config.yaml
model: "image super-resolution model"
dataset: "photos with spoken descriptions (Open Images, Localized Narratives)"
train_examples: 203450
image_size: 32
crop_scale_min: 1
horizontal_flip: true
task: "super_resolution"
loss: "l1"
scale: 2
arch: "unet"
norm: "batchnorm"
activation: "leaky_relu"
widths: [48, 96, 144, 192]
blocks_per_level: 1
block: "basic"
attention: false
upsampling: "pixel_shuffle"
init: "trunc_normal_002"
residual_init: "none"
optimizer: "soap"
beta2: 0.95
lr: 0.0024
beta1: 0.95
shampoo_beta: 0.95
eps: 1e-08
precondition_frequency: 10
max_precond_dim: 1536
merge_dims: false
one_sided: true
adamw_lr_other_params: 0.0012
ema_decay: 0.995
steps: 5600
batch_size: 256
epochs: 7.0
lr_schedule: "wsd"
decay_fraction: 0.2
final_lr_fraction: 0.05
warmup_steps: 110
weight_decay: 0.2
adamw_weight_decay_other_params: 0.01
Rows from block 5 of a small image super-resolution model, named by matrix and row number. Rows with one number belong to one channel. Each number is 128 + 24 x the weight over its row's rms, rounded and kept within 0 to 255. All counts start at 0. After the name is the row's rms in percent of the matrix's.
After each channel's rows are labels from the 100 images, of 14848, where the channel reaches its highest value: "top examples" is what is common among them. Only what is clearly more common there than usual is listed. The data: photos with spoken descriptions (Open Images, Localized Narratives).
# convs0: first 3x3 conv (model.decb.0.0.convs.0.weight, 144x288x3x3, each kernel summed), inputs 0-95
# convs1: second 3x3 conv (model.decb.0.0.convs.1.weight, 144x144x3x3, transposed, each kernel summed), outputs 0-71

convs0.74 089 [155 116  84 109  76 125  79 117 112 113 128 144 119 155 148 107 127 112  74 121  87 108 111 124 131 150 116 119 137 120 131  95 105 131  96 127 120 116  96  91 114 119 103  85  70  78 139  96 123  60 146  96 140  95 111  69 140 153  82 112  92 146 117 120 108 119 100 110 118 137 132 128 136 135 126 100  79 128 115 107 103 130 147  94 120 126 119 152 119  96 101  72 104  93 139 150]
convs1.74 096 [115 131 141 124 121 139 110 101  95 124  97 140 109  95 135 136 102 150 125 133 118  83 177 125 167 160 157 157 174 142 126 137 116 117 130 124 124  78 163 128 131 173  89 139 173 110  54 122 121 118 127 129 148 110 119 128 136 119 147 116 146 100  97 113  91 136  69 106 110  64 106 135]
top examples: text has "color"; text has "red"

convs0.59 105 [118 127 130 133 129 139 131 126 123 125 134 119 128 100  94 146 130 105 121 107 130 114 113 131 121 102 128 140 113 109 123 116 117 135 136 110 106 150 113 145 121 145 117 141 129 114 124 155 120 129 108 135 128 123 134 141 119 123 134 123 163 126 121 130 150 115 126 114 106 122 126 117 106 167 127 143 142 138 143 144 111 113 146 141  97 108 122 128  91 121 121 136 112 134 109 124]
convs1.59 124 [120 125 116 155 137 119 111 125 151 132 166 171 104 118 125 104  84  90 117 132 193 128 158  93 122 186 147 160 110 106 102  92 159 106 139 118 154 137 133 162 120 104 131 104 145 129 126 139 108 193 153 145 122  98 147 117 179 153  89 129 118 126 148 111  92 152 120 136  95 135  86  99]
top examples: text has "color"; text has "red"

convs0.106 094 [149 123  84 108  96 126  94 126 120 146 153 129 117 134 152 102 139 116  78 121 110 106 112 151  98 138 114 118 138 118 127 154 113 129 121 144 141  99  91 108  99 126 107  80  78  80 144  84 131  70 124  95 111 116 146  85 116 138  82 123 141 102 120 110 129 117 100 121  91 149 104 119 124 123 113 101  79 104 119  76  99 135 116  93 128 135 123 167 125 121 110  96 149 119 118 131]
convs1.106 106 [151 128 117 142 145  89 145 125 117 117 151 153 102 144 136  84  71 143 127 125 133 113 130 119 153 159 106 130 134 164 105 141  38 120 123 129  84 134  98 110 133 109 125 181 107 120  93 132 159 102 128 100 142 173 138 136 114 110 163 143 146 105 134 141 142 136 124 107 126  95 143 138]
top examples: text has "red"

convs0.70 091 [143 165 125 154 127 150 122 177 155 155 198 185 137 146 153 155 127 144 127 131 158 217 156 142 190 160 138 186 128 157 169 158 138 231 157 200 160 164 122 161 144 148 131 122 125 123 163 150 163 131 119 144 144 150 160 128 147 160 125 167 139 132 140 172 172 140 140 157 144 137 147 167 142 126 156 121 115 149 171 180 185 145 208 143 147 158 149 161 177 152 150 119 151 159 141 147]
convs1.70 068 [139 104 126 118 113 127  56 126 135 136 174 113  78 113 139 109 154 106 101 135 115 103 123 112 143 136 138 104 111 117 100 121 132 138 179 116 137 131 113 106 120 130 151 126 140 106 133 124 133  85 115 110 146 111 137  76 142 138 153 171  67  88 124 152 103 151  92 159 148 167 136 116]
top examples: text has "red"

convs0.124 085 [ 83 107  99 101 101 103 102 108 110 119 163  99 106 114 125 110  79 146 115  87  95 125 113 147  90  89 108  97  85 115  96 110  80 109 156  91 119 119 113  93 100  97 103 108  91  91 105 121  99  91 114 106 129  98 112 102 159 131 103 135  96 113 123 118 101  75 115 118 104 125 131 137 117 103 140 125 105 112 127 117 124 105 163 120 142 109  94 127 135 113  57  92 103 104 104 131]
convs1.124 098 [137 116  97 139 135  78 125 108 160 122 129 129 115 114 105 104 151  81 130 127 157 121 149 154 114 129 135  85 130  49 135 146 136 137 100 113 160 165 126  99 116 123 134  97 132 103 110 160 130 116 118 114 100  93  77 106 142 140 148 158 120  99 132 123 110 149 115 124 173 167 125 197]
top examples: text has "color"

convs0.0 098 [138 118 128 130 135 146 130 120 124  91 141 101 121 128 129 130 149 140 126 101 122 106 116 115 133 110 123 149 118 126 130 132 124 134 149 126 122 122 118 137 109 125 107 114 124 105 120 131 131 131 135 120 122 101 119 129 121 120 111 133 141 109 117 124 130 122 117 123 122 179 132 122 123 156 139 121 127 129 143 128 126 111 140 118  94 142 115 124 109 122 106 134 121 138 106 103]
convs1.0 129 [144 115 131 122 128  87 126 144 152 113 165 137 100 128 133 113 102 127 152 139 163 108 155 108  97 191 124 149 136 126 121 122 132 138 117  79 112 116 154 159 141 129 146 112 132  87 120 133 136 148 160 162 124  81 157 137 136 151 145 159 111 161 115 130  95 158  89 131 142 157 105 109]
top examples: text has "color"

convs0.13 096 [139 105 142 117 126 138 109 110 148 109 119 107 168 132 123 144 110 122 127 131 142 133 136  92 129 115 115 108 127 140 131 112 106 122 111 113 152 137 137  88 136  95 134 147 154 142  96 131 107 147 165 130 101 105 160 148 135 130 139 107 135 136 120  92 150 131 123 146 144 129 108 124 155 110 170 152 128 120 140 116 140 152 117 140 133 129  86 155 134 108 120  96 107 107  95 124]
convs1.13 125 [102 110 151 121 134 103 122 136 133 139 125 119 142 122 156 120  52 131 132 141 129 132 124 110  82  81 138 161 166 134 127 144 144 169 112 118 119 121 151 129 135 116 138 136 136 140 143 161 136 165 110 157 117 110 143 113 125 113 140 139 115 169 112 134 111 112 113 153  80 180 148  97]
top examples: text has "color"; text has "red"

convs0.97 079 [112 102 116 121  77 141  75 113 137 155 137 123 163 130 130 132 111 136 103 121 108 101 146 112 127 136 127 136 148 141 159 120 116 141 113 128 140 144 124 106 130 119 153 111  96  94 136 126 116  81 154 122 130  98 179  98 135 161  94 132 114 126 127 134 106 117 168 152 120 100 149 123 167 138 163 125 102 118 164 114  88 150 161 115 139 118 130 176 102 121  93 106 136  80 142  97]
convs1.97 110 [123 102 153 110 120  97 128  90 139 168 141 109  98 125 124 136  96 120 151  86 129 129 128 149 162  93  88 138 132 145 120 111 129 142 115 129 149 147 142 113  68  85  98 176 128 108 143  95 111 133 109 147 156 100 105 132 122 143 116 142 147 156 104 149 108  76  92 168 151 139 165 121]
top examples: text has "red"

convs0.25 091 [145 132 115 131 101 110  95 126 119 122 130 123 139 144 104 136 136 140 126 120 124 143 131  92 140 110 124 194 105 135 121 100 147 142 117 138 130 125 133 161 139 140 136 124 126  75 126 132 138 121 134 134 116 105 111 131 128 112 122 151 140 106 134 132 145 148 115 116 141  97 117 121 119 148 162 119 122 118 123 137 101 119 118 104 108 103 131  87 112 105 167 114 142 105  95  91]
convs1.25 108 [135 120 177 168  84 125 130  90 141  84 111 129 158 119 142 118  68 112 112 140 149 122 153 136  98 159 152 130 130 131 126 150  95 170 114 138 106 121 145 102 130 164 134 149 152 146 135 173 118 123 118 152 120 177 146 123 134 122 159 120 167 148 116 138 108 126  87 138  78 151 188 140]
top examples: text has "color"; text has "red"

convs0.18 100 [132  94 100 122 164 117 126 135  99  90 105 112 115 113 120  90 113 113 127 108 109 138 108 139 118  98 100 100  97 105  97 122 130 120 131  99 109 120 102  91 117 143 112 119 133 125 128  98 120 144 104 126 110 135  88 131 115 115 134 136 113  85 105 133 115 116 109 119 106 108 120 112 111 133  97 144 117 107  87 114 126 107 103 121 115 102 127 113 125 130 135 146  95 144 117 109]
convs1.18 108 [157 133 125 164 139 117 160 127 100 138 173 133 128 147 120 172 133 110 136 130 166 136  84 131 136 160  93 149 110 135 146 120 123 107 134 115 117 105 103 142 118 152 135 137  85  61 109  99 149 107 162  94 101 144 121 114 148 107 141  99 120 113 121  78 140 161 136 150 207 121 117 141]
top examples: text has "color"; text has "red"

convs0.102 109 [154 177 160 153 151 169 185 155 153 163 152 155 158 142 158 150 142 140 157 154 164 172 147 142 185 140 157 192 137 164 142 170 161 185 152 172 153 172 153 200 173 178 164 167 161 158 157 166 173 159 152 160 145 155 154 176 143 151 177 151 129 147 168 166 162 165 162 156 146 136 149 148 156 133 158 170 152 150 140 176 163 136 167 168 145 173 169 150 178 159 164 145 148 164 156 145]
convs1.102 049 [140 150 121 119 161 118  70 118 162 142 173 120 115 130 144 141 178 137 125 121 105 119 103 144 144 118 133 119 125 138 124 126 145  77 167  88 135 129 108 104  90 152 131 170 146 130  92 111 125  97 140 133 133 142 111  57 134 102 150 159 107  59 126 151 117 130 126 134 152 157 125 146]
top examples: text has "red"

convs0.12 116 [139 120 136 132 125 146 128 120 115 114 151 125 135 160 120 138 173 141 126  82 134 104 156 115 112 100 161 118  99 120  97 124 148 122 169 139 137 131 138 119 115 135 143 143 136  98 135 131 105 130 130 128 140 111  85 146 136 141 133 144 115 106 114 144 110 132 116 138 130 157 126 122 104 174 112 127 126 131 171 135 104  91 135 118  94 114 128  96  92 116 122 134 138 125 105 103]
convs1.12 112 [109 134 117 127 160  97 158 126 141 115 175 136 121 112 114 145 111 106 145 148 167 156 147 100  82 179 112 181 125  87  92 117 134 115 132 115 131 142  96 131 149 105 161 127 118 120 115 146 121 143 154 135 141 116 162 101 156 152 116 100 115 132 147  94 144 139 117 141 118  89  97 102]
top examples: text has "red"

convs0.2 103 [ 87  98 166  80  91 115 109 104 137 111 127  96 134 132 111 149  77 133 138  82 142  98 131  96  74  61 133 128 113 134  98  97 101 132 138  55 149 150 139 120 140 103 141 164 145 123 111 146  98 141 131 144 105 102 136 158 153 123 141  84 114 110 122  80 104 128 140 150 162  79 125 116 120 103 105 131 131 106 149 142 105  87 127 143 101  72 102  98  85 104  89 103 122  90  86 103]
convs1.2 114 [108 120 157 116 153 140 156 124 159 124 117 134 127 134 103 136 103 130 154 150 130 158 141 108 163 163 148 162 140 131 110 115 165 168 146 114 117 112 135 120 141 132 109 126 159 119 136 130 118 123 118 149 146 151  92 130 106 144  96 123 175 150  97 135 108 157 110 188  83 122 172 144]
top examples: text has "color"; text has "red"

convs0.38 087 [179 112 126  87  99 100 108 131 137 146 105 102 144 125 125 101 137 135 133 128 114  99 126 144 112 115 150 108 127 152 106 112 115 151 126 122 133 134 149 126 148 149 156 116 113 115 151 119 132  88 148 151 121 120 142 115 145 138 125 134  96 123 124  95  81 143 174 159 144 145 138 143 167 138 117 147 120 125 110  92 101 168 133 121 132 121 129 157 115 115 111 106 127  88 138 116]
convs1.38 115 [142 151 138  90  88 149 157 152 129 107  93 129  77 145 126 173 153 144 118  94 115 120 122 110 157 126 133 124 171 138 141 148 110 157 145 103 139 104 122 153 124 129  81 180 138 117 110  93  88 121 123 148 171 167 111 127 132 141 139 142 152  99  95 159 118 149  63 140 129 112 114 141]
top examples: text has "red"

convs0.118 076 [115  90 129 114  93 121  90 124 152 161 160 124 159 161 135 127  75 141 127  96 111 107 124 117 115  88 153 100 118 174 118 130 111 169 122 135 162 140 120 115 142 117 139 106  82  93 153 136 102  85 129 143  98 117 146 103 143 120 108 122  82 110 133 119  94  97 157 156 106  95 129 151 173 101  94 124 109 130 138 123  98 130 175 116 131 107 151 170 106 109  91 100 141  95 118  92]
convs1.118 095 [136  94 100 139 112 144 155  95 148 138  83 128 138 170 165  94  95 107  94 102 161  90 122  82 148 155 140 151 103 111 102 147 118 143 110 117 167 154 150 111 169  58 172 133 153  98 123 174 125 113 132 135 142 112 130  73 145 143 145 160 144 123 129 113 145 115  93 125 128 141 161 152]
top examples: text has "red"

convs0.116 093 [131 103  85 101  99 105  81 113 122 105 117 100 124 134 114  84 122 119  88 129 114 111 123 137  84 133  86 123 106  92 110 112  72  95 103  95 111  95 113 117 104 117 100  91  70  99 125  94 139  81 130  94 141 112 117  80 110 128  78 112  96 129 102  96  98 114 108  98 107 134 109 104 124 127 138  90 101 108 116 104 100 135 106  97 103 108  96 110 127 117 118 103  91 108 122 129]
convs1.116 110 [119 119 144 127 101 116 154 102  85 133 142 146 128 137 136 131 118 104 124 109 173  89 133 149 129 145 131 105 123 118 147 125 102 130 113 115 135 130 114 131 112 176 137 120 143 111  79 109  95 110 131 143 119 128 136 140 151 161 163 125 187  87 135 134 112 142 105 116 183 124 117 154]
top examples: text has "color"; text has "red"

convs0.79 117 [153 128 136 110 122 128 113 100 128 123 124  95 120 120 145 114 165 136 126 115 140  99 151  92 121  97 120 112 120 115 127 115 145 119 133 118 153 134 125 110 129 134 159 133 139 108  96 123 128 134 107 142 116  98 142 132 125 131 136 112 141 112 102 110 134 148 141 121 136 121 123 131 120 160 113 135 141 119 142 125 114 147 128 129  99 103  92 135  96 100 144 115 147 119  97 109]
convs1.79 111 [139 131 166  82 110 133 118 140 158 115 120 149 114 125 127 113 118 160 122 130 120 105 146 119 130 134 119 107 136 137 107 146 137 117 112 105 162 159 110 134 145  87  67 138 134 134 122 102 128 139 115 160 106 141 121 131 112 148 139 154 175 151  80 178  75 135  94 168  81 111 165 143]
top examples: text has "red"

convs0.84 112 [182 161 153 178 134 167 156 168 150 153 158 173 159 157 135 149 155 140 151 151 155 173 147 133 184 172 162 198 153 167 167 148 172 187 137 186 163 169 152 199 162 151 166 150 143 123 162 160 168 137 139 165 138 146 167 155 152 146 151 170 155 154 191 168 171 154 144 150 145 133 141 146 156 113 160 155 145 141 154 174 153 144 167 144 146 174 170 164 155 150 163 134 136 165 154 136]
convs1.84 053 [131 131 151 123 169 137  64 119 137 141 169 101  90 111 134 128 152 153 131 144  92 138  95 137 131 110 128 107 118 124 102 105 157 102 200  97 135 150 115  87 116 167 134 145 144 124  86 124 121 119 159 115 107 138 133  67 121 130 144 144 102  86 127 123 122 149 134 154 168 144 114 148]
top examples: text has "red"

convs0.30 114 [127  92 125 102 118 111 125 107 141  84 134 108 132 137  90 153 107 104 118 153 137 105 129 142 131 106 115 138 113 119 112  98  97 133 119  81 110 119 128 119 156 152  97 148 137 141 150 140 156 127 153 106 140 133 138 147 123 126 111 111  89 157 116 101 106  92 105 114 101 125 114 129 129 114 104 122 138 148 137 141 128 117 134 130 114 131 138  99 113 132 106 130  66 109 127 156]
convs1.30 098 [106 164 105 144 135 141 126 131 109 131 119 150 124  75 131 119 159 149  80 132 106 131 110 123 141 128 144 137 107 118 131  83 134  95 153 171 137 115 156 114 153 175 125  99 154 164 130 127  96 147 126 114 116 147 168 149  96 127 124 124 106 112 129  99 160 111 162 127 104 136  81 121]
top examples: text has "color"; text has "red"

convs0.105 094 [140 126 122 130 109 151 125 131 135  88 148 131 136 137 139 140 125 128 125  93 131 116 137 106 127 143 126  87 112 120 131 153 114 158 122 119 112 130 117 103 135  86 117 125 136 122 121 132 101 131 141 132 137 104 105 143 152 129 133 141 117 101 138 142 115 134 126 132 139 158 125 121 125 133 114 137 141 128 121 128 130 108 138 141 122 160 124 118 120 110  71 101  76 119 132 109]
convs1.105 117 [103 115 149 129 118 116 119 135 152 119 122 128 132 131 126 119  80 151 111 140 100 102 157 124 116 151 143 118 160 106 146 133 136 129 135 123 109 106 178 140 124 165 132 101 162 124 115 163 159 132 128 175 125  94 172 146 148 150 151 165 109 156 109 183 136 159  88 153 131 146 160 134]
top examples: text has "color"; text has "red"

convs0.76 095 [132  97 146  82 115 147 108  80 147 112 138  73 152 147 154 130 126 159 129  99 109 109 141 108 126  68 145  83 101 151  96 111 123 136 120  91 146 126 120  95 148  98 163 132 124 124  94 127 100 127 131 127  96  87 127 136 150 149 134 118 120 133 121  86 122 124 139 168 152 104 123 141 135 133 134 125 121 131 180 113 129 110 149 116 116 108  93 115 115  91 115  94 134 103  88 101]
convs1.76 122 [100 118 125 132 135 109  98 135 115 127 120 124 153 125 135 119 103 148 144 151 113 117 116  86 119 118 164 171 162 149  98 140 117 136 130 140 110 120 115 110 166 119 101 123 126 148 146 125 167 155  76 177 131 134 152 117  97 106 144 121 115 144  91 111 125 131 101 134  74 138 123 102]
top examples: text has "color"; text has "red"

convs0.72 096 [122 109  81 117 127 104 120 169 114 123 112 140 133 131 117 107 129  90 102 119  95 123 104 143 106 124 109 147 123 116 106 104  97 131  73 131 110  97 127 151 110 163 108 103  94  95 146 109 142 113 125  93 130 160  94 107 102 105  98 140 102 110 127 117  98 109 108 117 106 126 112 114 116 111 114  94 109 122  93 151  95 155 112 106 139  97 155 101 133 146 145 161 122 128 140 113]
convs1.72 141 [117 130 124 146 153 107 132  84 111 106 123 125 160 146 126 151 133 101 104 137 136 128 125 150  90 137 134 116 128  95 137 113 112 109 127 118 101 107  85  76 119 165 157 105  99 137 128 144 153 131 145 112 110 168 138 149 156 114 157  81 167 121 188  97 156 118 164 112 141 111 152 146]
top examples: text has "color"; text has "red"

convs0.134 103 [133 104  95  86 116 101 126 100  97  66  94  80  99 104 129  83 133 100  93  99  96  90 113 117  87  98 101  92 103  95  99 113 114 103 103 118 109 102 116 108  98 119 102 107  96 109  91  89 110  98 123  93 128  96  88 106 104 130  97  97  98 101  99  84  98 111 114 104 103 128  90 106 105 124  88 107  94 121  94  97  96 124  92 100  78 111  94  70  97  98 105 100  92 115 112 113]
convs1.134 116 [129 151 128 108 110 107 123 135  85 119 165 143  88 151 142 144 145 110  93 110 119 104 115 104 135 141 149 125 138 113 158 126  75 115 101  96 100  76 117  98 164 140 116 123 123 123 106 127 103 145 161  83  94 151 139 121 129 121 174 119 128 106 131  67 162 137 173  97 168  72 122 121]
top examples: text has "color"; text has "red"

convs0.68 119 [127  67 108  89 115 115  91  95 106  96  87  81 108 119 107  95  99 108 126 100  84  90  94 123 105  84 106  48  92 107  98  82  88 101 111  84 110 105  98  62  95  88  94  87  96 121  94 100  73 110 129 113 119 118  98  92 108 104 108  89 107 108  89 100  87  99 101 119 111 125 118 109 125 132 116 119 112 108  98 100  93 123 105  99 119 110  70 126  92 127  86 119  99  90 108 123]
convs1.68 115 [105  86  99 144 158 106 109 141 125 122 147  87 108 124 131 136 168 132 136 126 143 122  89 156  83 101  97 125 109  92 113 131 120  93 125 126 135 146  76 103 106 150 166 150 102 112  99 114 142 120 126  96  82 175 126 114 143  98 147 118 121  82 150 103 140 141 123 155 191 131 118 168]
top examples: text has "color"; text has "red"

convs0.43 083 [146 164 105 141  75 138 107 140 134 140 175 146 134 139 147 131 116 141  77 126 111 141 135 157 121 148 128 170 142 125 158 147 113 155 114 170 143 123 116 145 119 145 121  86  74  98 145 126 134  70 113 110 120  99 147  74 151 148  77 161 147 127 131 127 150 107 114 125 108 122 123 173 127 131 148  85 101 115 139 119 128 133 161 121 141 123 127 158 160 121 100  78 139 112 125 152]
convs1.43 087 [134 110 132 147 112 118 110 142 155 138 136 121 101 142 148  94 121  94  64 121 124  93 150  88 147 152 159 103  91 129 111 130 170 141 162 145 113 148 144 119 116  86  71 107 147 139 145 102 122 146 126 155 135  84  99  96 112 134 129 161 119 116 125 135 129 152 108  99 173 128 136 130]
top examples: text has "red"

convs0.11 078 [ 96  93 138 135 138 123  88 130 118  99 130 133 129 123 117  70  92 125 129 105 133  97 122 150 125 106 114  65 120 121 102 112  76 102 117  95 130 114 152  69 115 121 105 122 121 135 126 122 100 150 126 137 125 144 111 130 114 100 122 128  95 111 108 138  91 125 115 122 116 122 111 130 111  62 124 130 134 104 108  98 118 132 133 116 129  92 121 119  96 174 129 132 122 100 128 139]
convs1.11 128 [ 97 132  74 139 144 122 153 119  76  95 133 131 139 140 118 146 183 109 131 152 144 122 110 141  92 143 112 138 116  96 127  75 118 100 131 127 140 117  97 105  93 136 165 128 121 167 147 155 166 100 150 112  83 141 126 126 146 120 118 103 116 109 164  97 168 128 138 131 133 119 122 148]
top examples: text has "color"; text has "red"

convs0.137 100 [120  90  95 107 139 114  97 121 126 111 108 115 128 105 130 126 105 103 111 116  93  88  91 132 120 105 107  92 107 100 105 102  79  90  90 103 115  88 112  76  92 127 104  98 102 141 101 111 109 118 121  86 104 124 104 100 128 118  95 123 111 127  95 107 123  79  81 108  97 122 102 114 101  88  99  78 118 124 119 102 108 125 108  87 148 135  94 103 110 145 116 125 102 119 102 138]
convs1.137 113 [135 126 113 156 110  90 121  74 133 157 190 147 114 131 118 140 120 120  90 126 111  94 152 153 125 178 132 113 118 104 129  96 117 125 121 101 127 128 125  67  90 154 152  90 139  93 139 150 147 132 145  92  74 103 122 146 143 103 156 112 147 123 118  98 134  75 114 121 173 141 125  92]
top examples: text has "color"; text has "red"

convs0.111 110 [145 164 154 162 149 156 171 151 159 153 162 160 152 152 145 164 136 143 163 152 152 177 144 148 185 164 176 197 158 152 162 152 163 177 136 179 144 164 169 193 165 140 153 150 148 159 162 173 153 160 131 161 154 150 149 154 152 158 159 162 137 166 179 161 142 144 165 151 147 113 154 149 148 125 152 150 160 174 146 182 164 143 163 164 162 187 184 154 160 163 144 155 140 189 165 148]
convs1.111 052 [145 136 134 143 163 121  88 131 166 157 173 107 131 116 128 132 170 137 113 128 107 128 111 128 143 115 137 130 136 127 109 134 157  78 154  87 161 145 118  91 130 157 128 157 144 125  91  97 116 102 157 130 120 136 124  60 146 104 171 165 112  70 121 168 127 154 125 139 169 146 116 134]
top examples: text has "red"

convs0.109 103 [100 160 132 130  90 116 125 124 102 125  86 130  91  87  91 125 119 110 137 130 126 131 118 107 108 138 116 118 152 106 146  84 159 138 133 124 104 144 121 141 117 131 139 128 150 119 121 128 133 123  97 136 102 119 122 126 115 101 127  90 153 122 159 127 172 147 129 101 130  91 124 118  93 131 171 139 128 116 111 118 131  98 105 136 133  92 133 132 128 100 133  83 135 127 113 130]
convs1.109 114 [112 134 175 150 136 134 127 130 138  73 116 136 169 146 105 119 123 151 132 143 117 108 148 144 142 151 139 138 167 155 104 159  91  76 125 108  85 122 105  70 179 140 152 130 110 139 142 185 138 127 155 124 120 112 129 148 148 110 140  96 159 145 139 134 160 150 148 109  98 136 164 135]
top examples: text has "color"; text has "red"

convs0.94 120 [ 91 114 128  83 100 106 117  78 107 112 109  81 105 106 101 108 108 115 116 120 102  85  92 102 108  82 123  63 113 111 100  83 115 108 124  79 112 117 113  92 103  69 117 118 126 132  84 133  79 109  89 122 110 101 118 121 127  99 126  73 127 116 112  80 109 113 117 114 125  90 122 115 105 131 112 123 128 100 120 128 108 107 109 129 130 100  94  93  96  86  94  98 111  93 101  92]
convs1.94 115 [146 156 111 151 118 123 115 102 163 100 181 156 143 135 146 119 143  99 120 101 153 138 135 137 144 191 130 115  98 110 117 137 145 128 148 107 122 145 137  66 137 136 125 118 169 107 176 130 129 135 171 141  87 129 121 105 149 111 138 130 157  95 118 149 168 150 101 145 178 173 116 148]
top examples: text has "color"; text has "red"

convs0.1 077 [197 171 117 172 138 203 150 156 147 158 130 204 172 191 114 143 156 142 134 144 146 162 128 123 171 162 162 207 152 164 157 136 184 171 125 194 159 149 107 185 122 163 156 126 128 133 171 123 159 130 157 133 141 161 150 129 122 149 145 179 191 173 171 141 165 141 143 131 113 114 121 129 158 116 144 135 136 153 144 154 156 164 120 157 163 175 182 162 144 152 162 157 159 146 156 159]
convs1.1 063 [126 133 159 111 155 118  78 120 146 118 166 104  92 110 155  95 150 149 125 128 128 149 101 132 146 132 121 124 101 116 117 138 157 107 165 109 146 184 142  89 116 167 134 156 128 127  74  77 106  92 126 136  94 109 123  71 127 137 127 152 112 100 134 122 122 157 120 115 185 150 110 148]
top examples: text has "red"

convs0.142 097 [169 165 134 174 128 207 165 181 153 175 139 178 172 168 144 173 152 151 130 147 140 184 127 124 184 146 170 207 146 162 168 160 192 187 134 210 152 142 123 214 161 152 159 149 131 131 172 159 164 130 158 132 129 150 149 135 150 162 151 190 151 168 176 163 165 137 139 156 130 114 142 129 164 110 184 138 135 155 151 165 154 152 143 158 164 173 191 167 170 157 162 159 127 155 141 142]
convs1.142 064 [128 148 154 116 158 107  58 139 150 119 143 115 122 113 170 108 147 121 126 155 124 152  91 138 147 126 112 125 108 101 111 154 167 105 156  98 155 175 134  94 141 146 147 165 136 141  97  96 114  72 132 146 106 111 114  83 121 129 130 161  92  92 140 141 121 126 114 130 204 154 115 159]
top examples: text has "red"

convs0.131 081 [107 127 136 107 114 121 136 118 127 135 131 121 150 144 129 126 124 131 134 137 131  98 106 126 118 117 124  86 126 125 120 121 100 117 134 118 139 112 134 111 130 143 125 138 128 138  92 140 125 122 168 110 131 125 148 115 141 141 129  87  84 166 127 117 102 100 129 133 142 126 129 130 140 105 111 135 126 137 137 151 123 154 115 144 141 131 113 148 119 118 128 109 111 108 121 169]
convs1.131 106 [134 159 162 194 108 122 148 103 130 128 129 139 153 149 115 143  80 110 100 121  99 135 112 110 156 165 135 135 131 130 156 128 125 138 120 108 107 137 136 127 124 127  75 169 145 156 146 121  95 140 138 136 169 115 123 122 111  77 126 126  96 143  91 149 115 170  78 133 128 121 123 121]
top examples: text has "color"; text has "red"

convs0.3 114 [166 150 167 178 157 163 179 156 147 153 146 174 158 144 133 160 134 142 161 159 153 168 139 123 187 161 162 196 152 160 155 141 181 178 145 179 150 159 159 199 173 139 155 155 157 162 166 170 169 169 129 159 137 162 156 173 130 147 180 178 141 157 182 177 144 151 150 143 154 114 145 130 147 110 158 156 162 156 147 178 160 131 157 153 155 163 183 139 147 152 168 174 137 152 154 137]
convs1.3 051 [140 151 139 140 176 113  73 133 164 144 159 118 129 131 139 157 166 139 119 142 121 151  83 144 144  99  96 138 125 126 133 130 147  81 154  76 133 155 114  84  90 155 140 180 142 121  99  97 120  95 156 110 123 138 107  83 130 106 149 156 105  83 117 135 145 142 136 143 178 143 112 137]
top examples: text has "red"

convs0.135 078 [141 114  86 114 130 138 125 147 122 123 103 154 138 154  86 113 175  84 118  94 112 122 122 109 130  98 154 109 110 130  94 130 156 132 130 142 123  88 127 116 150 157 152  86  89 120 139 111  96 133 147  89 122 163  94 120  93  96 123 110 102  91  99 127 132 116 108 108  98 117 148  98 109 153  79  94 113 115  95 124 113 121  82 120 127 103 151 115 111 119 140 159 176 128 142 107]
convs1.135 120 [123 107 127 127 156  79 162 107 137 119 136 126 117 178 155 142  99 117 105 169 113 135 122 147 134 117 133 108 147  96 126 142 114 142 142  98  96 113 113  77 109 142 164 111  98 123  98 167 174 113 130 133 121 144 143 112 120 108 142  82 127 104 144  69 122 122 126 102 150  98 140 162]
top examples: text has "color"; text has "red"

convs0.98 086 [141 150 122 133  82 196 112 117 123 149 150 140 138 135 157 116 105 147 112 114 120 124 111 124 146 149 132 133 142 117 145 121 126 122 124 111 116 140 116 114 111  91 121 109 113 107 141 119  87 110 135 130 120  96 138 104 160 172 125 134 140 131 159 118 136 121 121 148 143 122 140 146 141 144 164 148 135 132 134 115 121 140 124 108 144 140 125 193 123  86  74  79 102 104 114 148]
convs1.98 116 [136  87 156 112 145 114 159 171 142 110 108  98 119 132 127  93 132 157 173 108 144 131 124 119 130 134 138 134 142  97 120 145 150 120 114 111 155 110 151  70 117 120 102 120 132 115 127 124 125 143 114 121 101  90 105 104 153 134 133 203 112 130 101 156 144 130  78 149 145 114 142 166]
top examples: text has "color"; text has "red"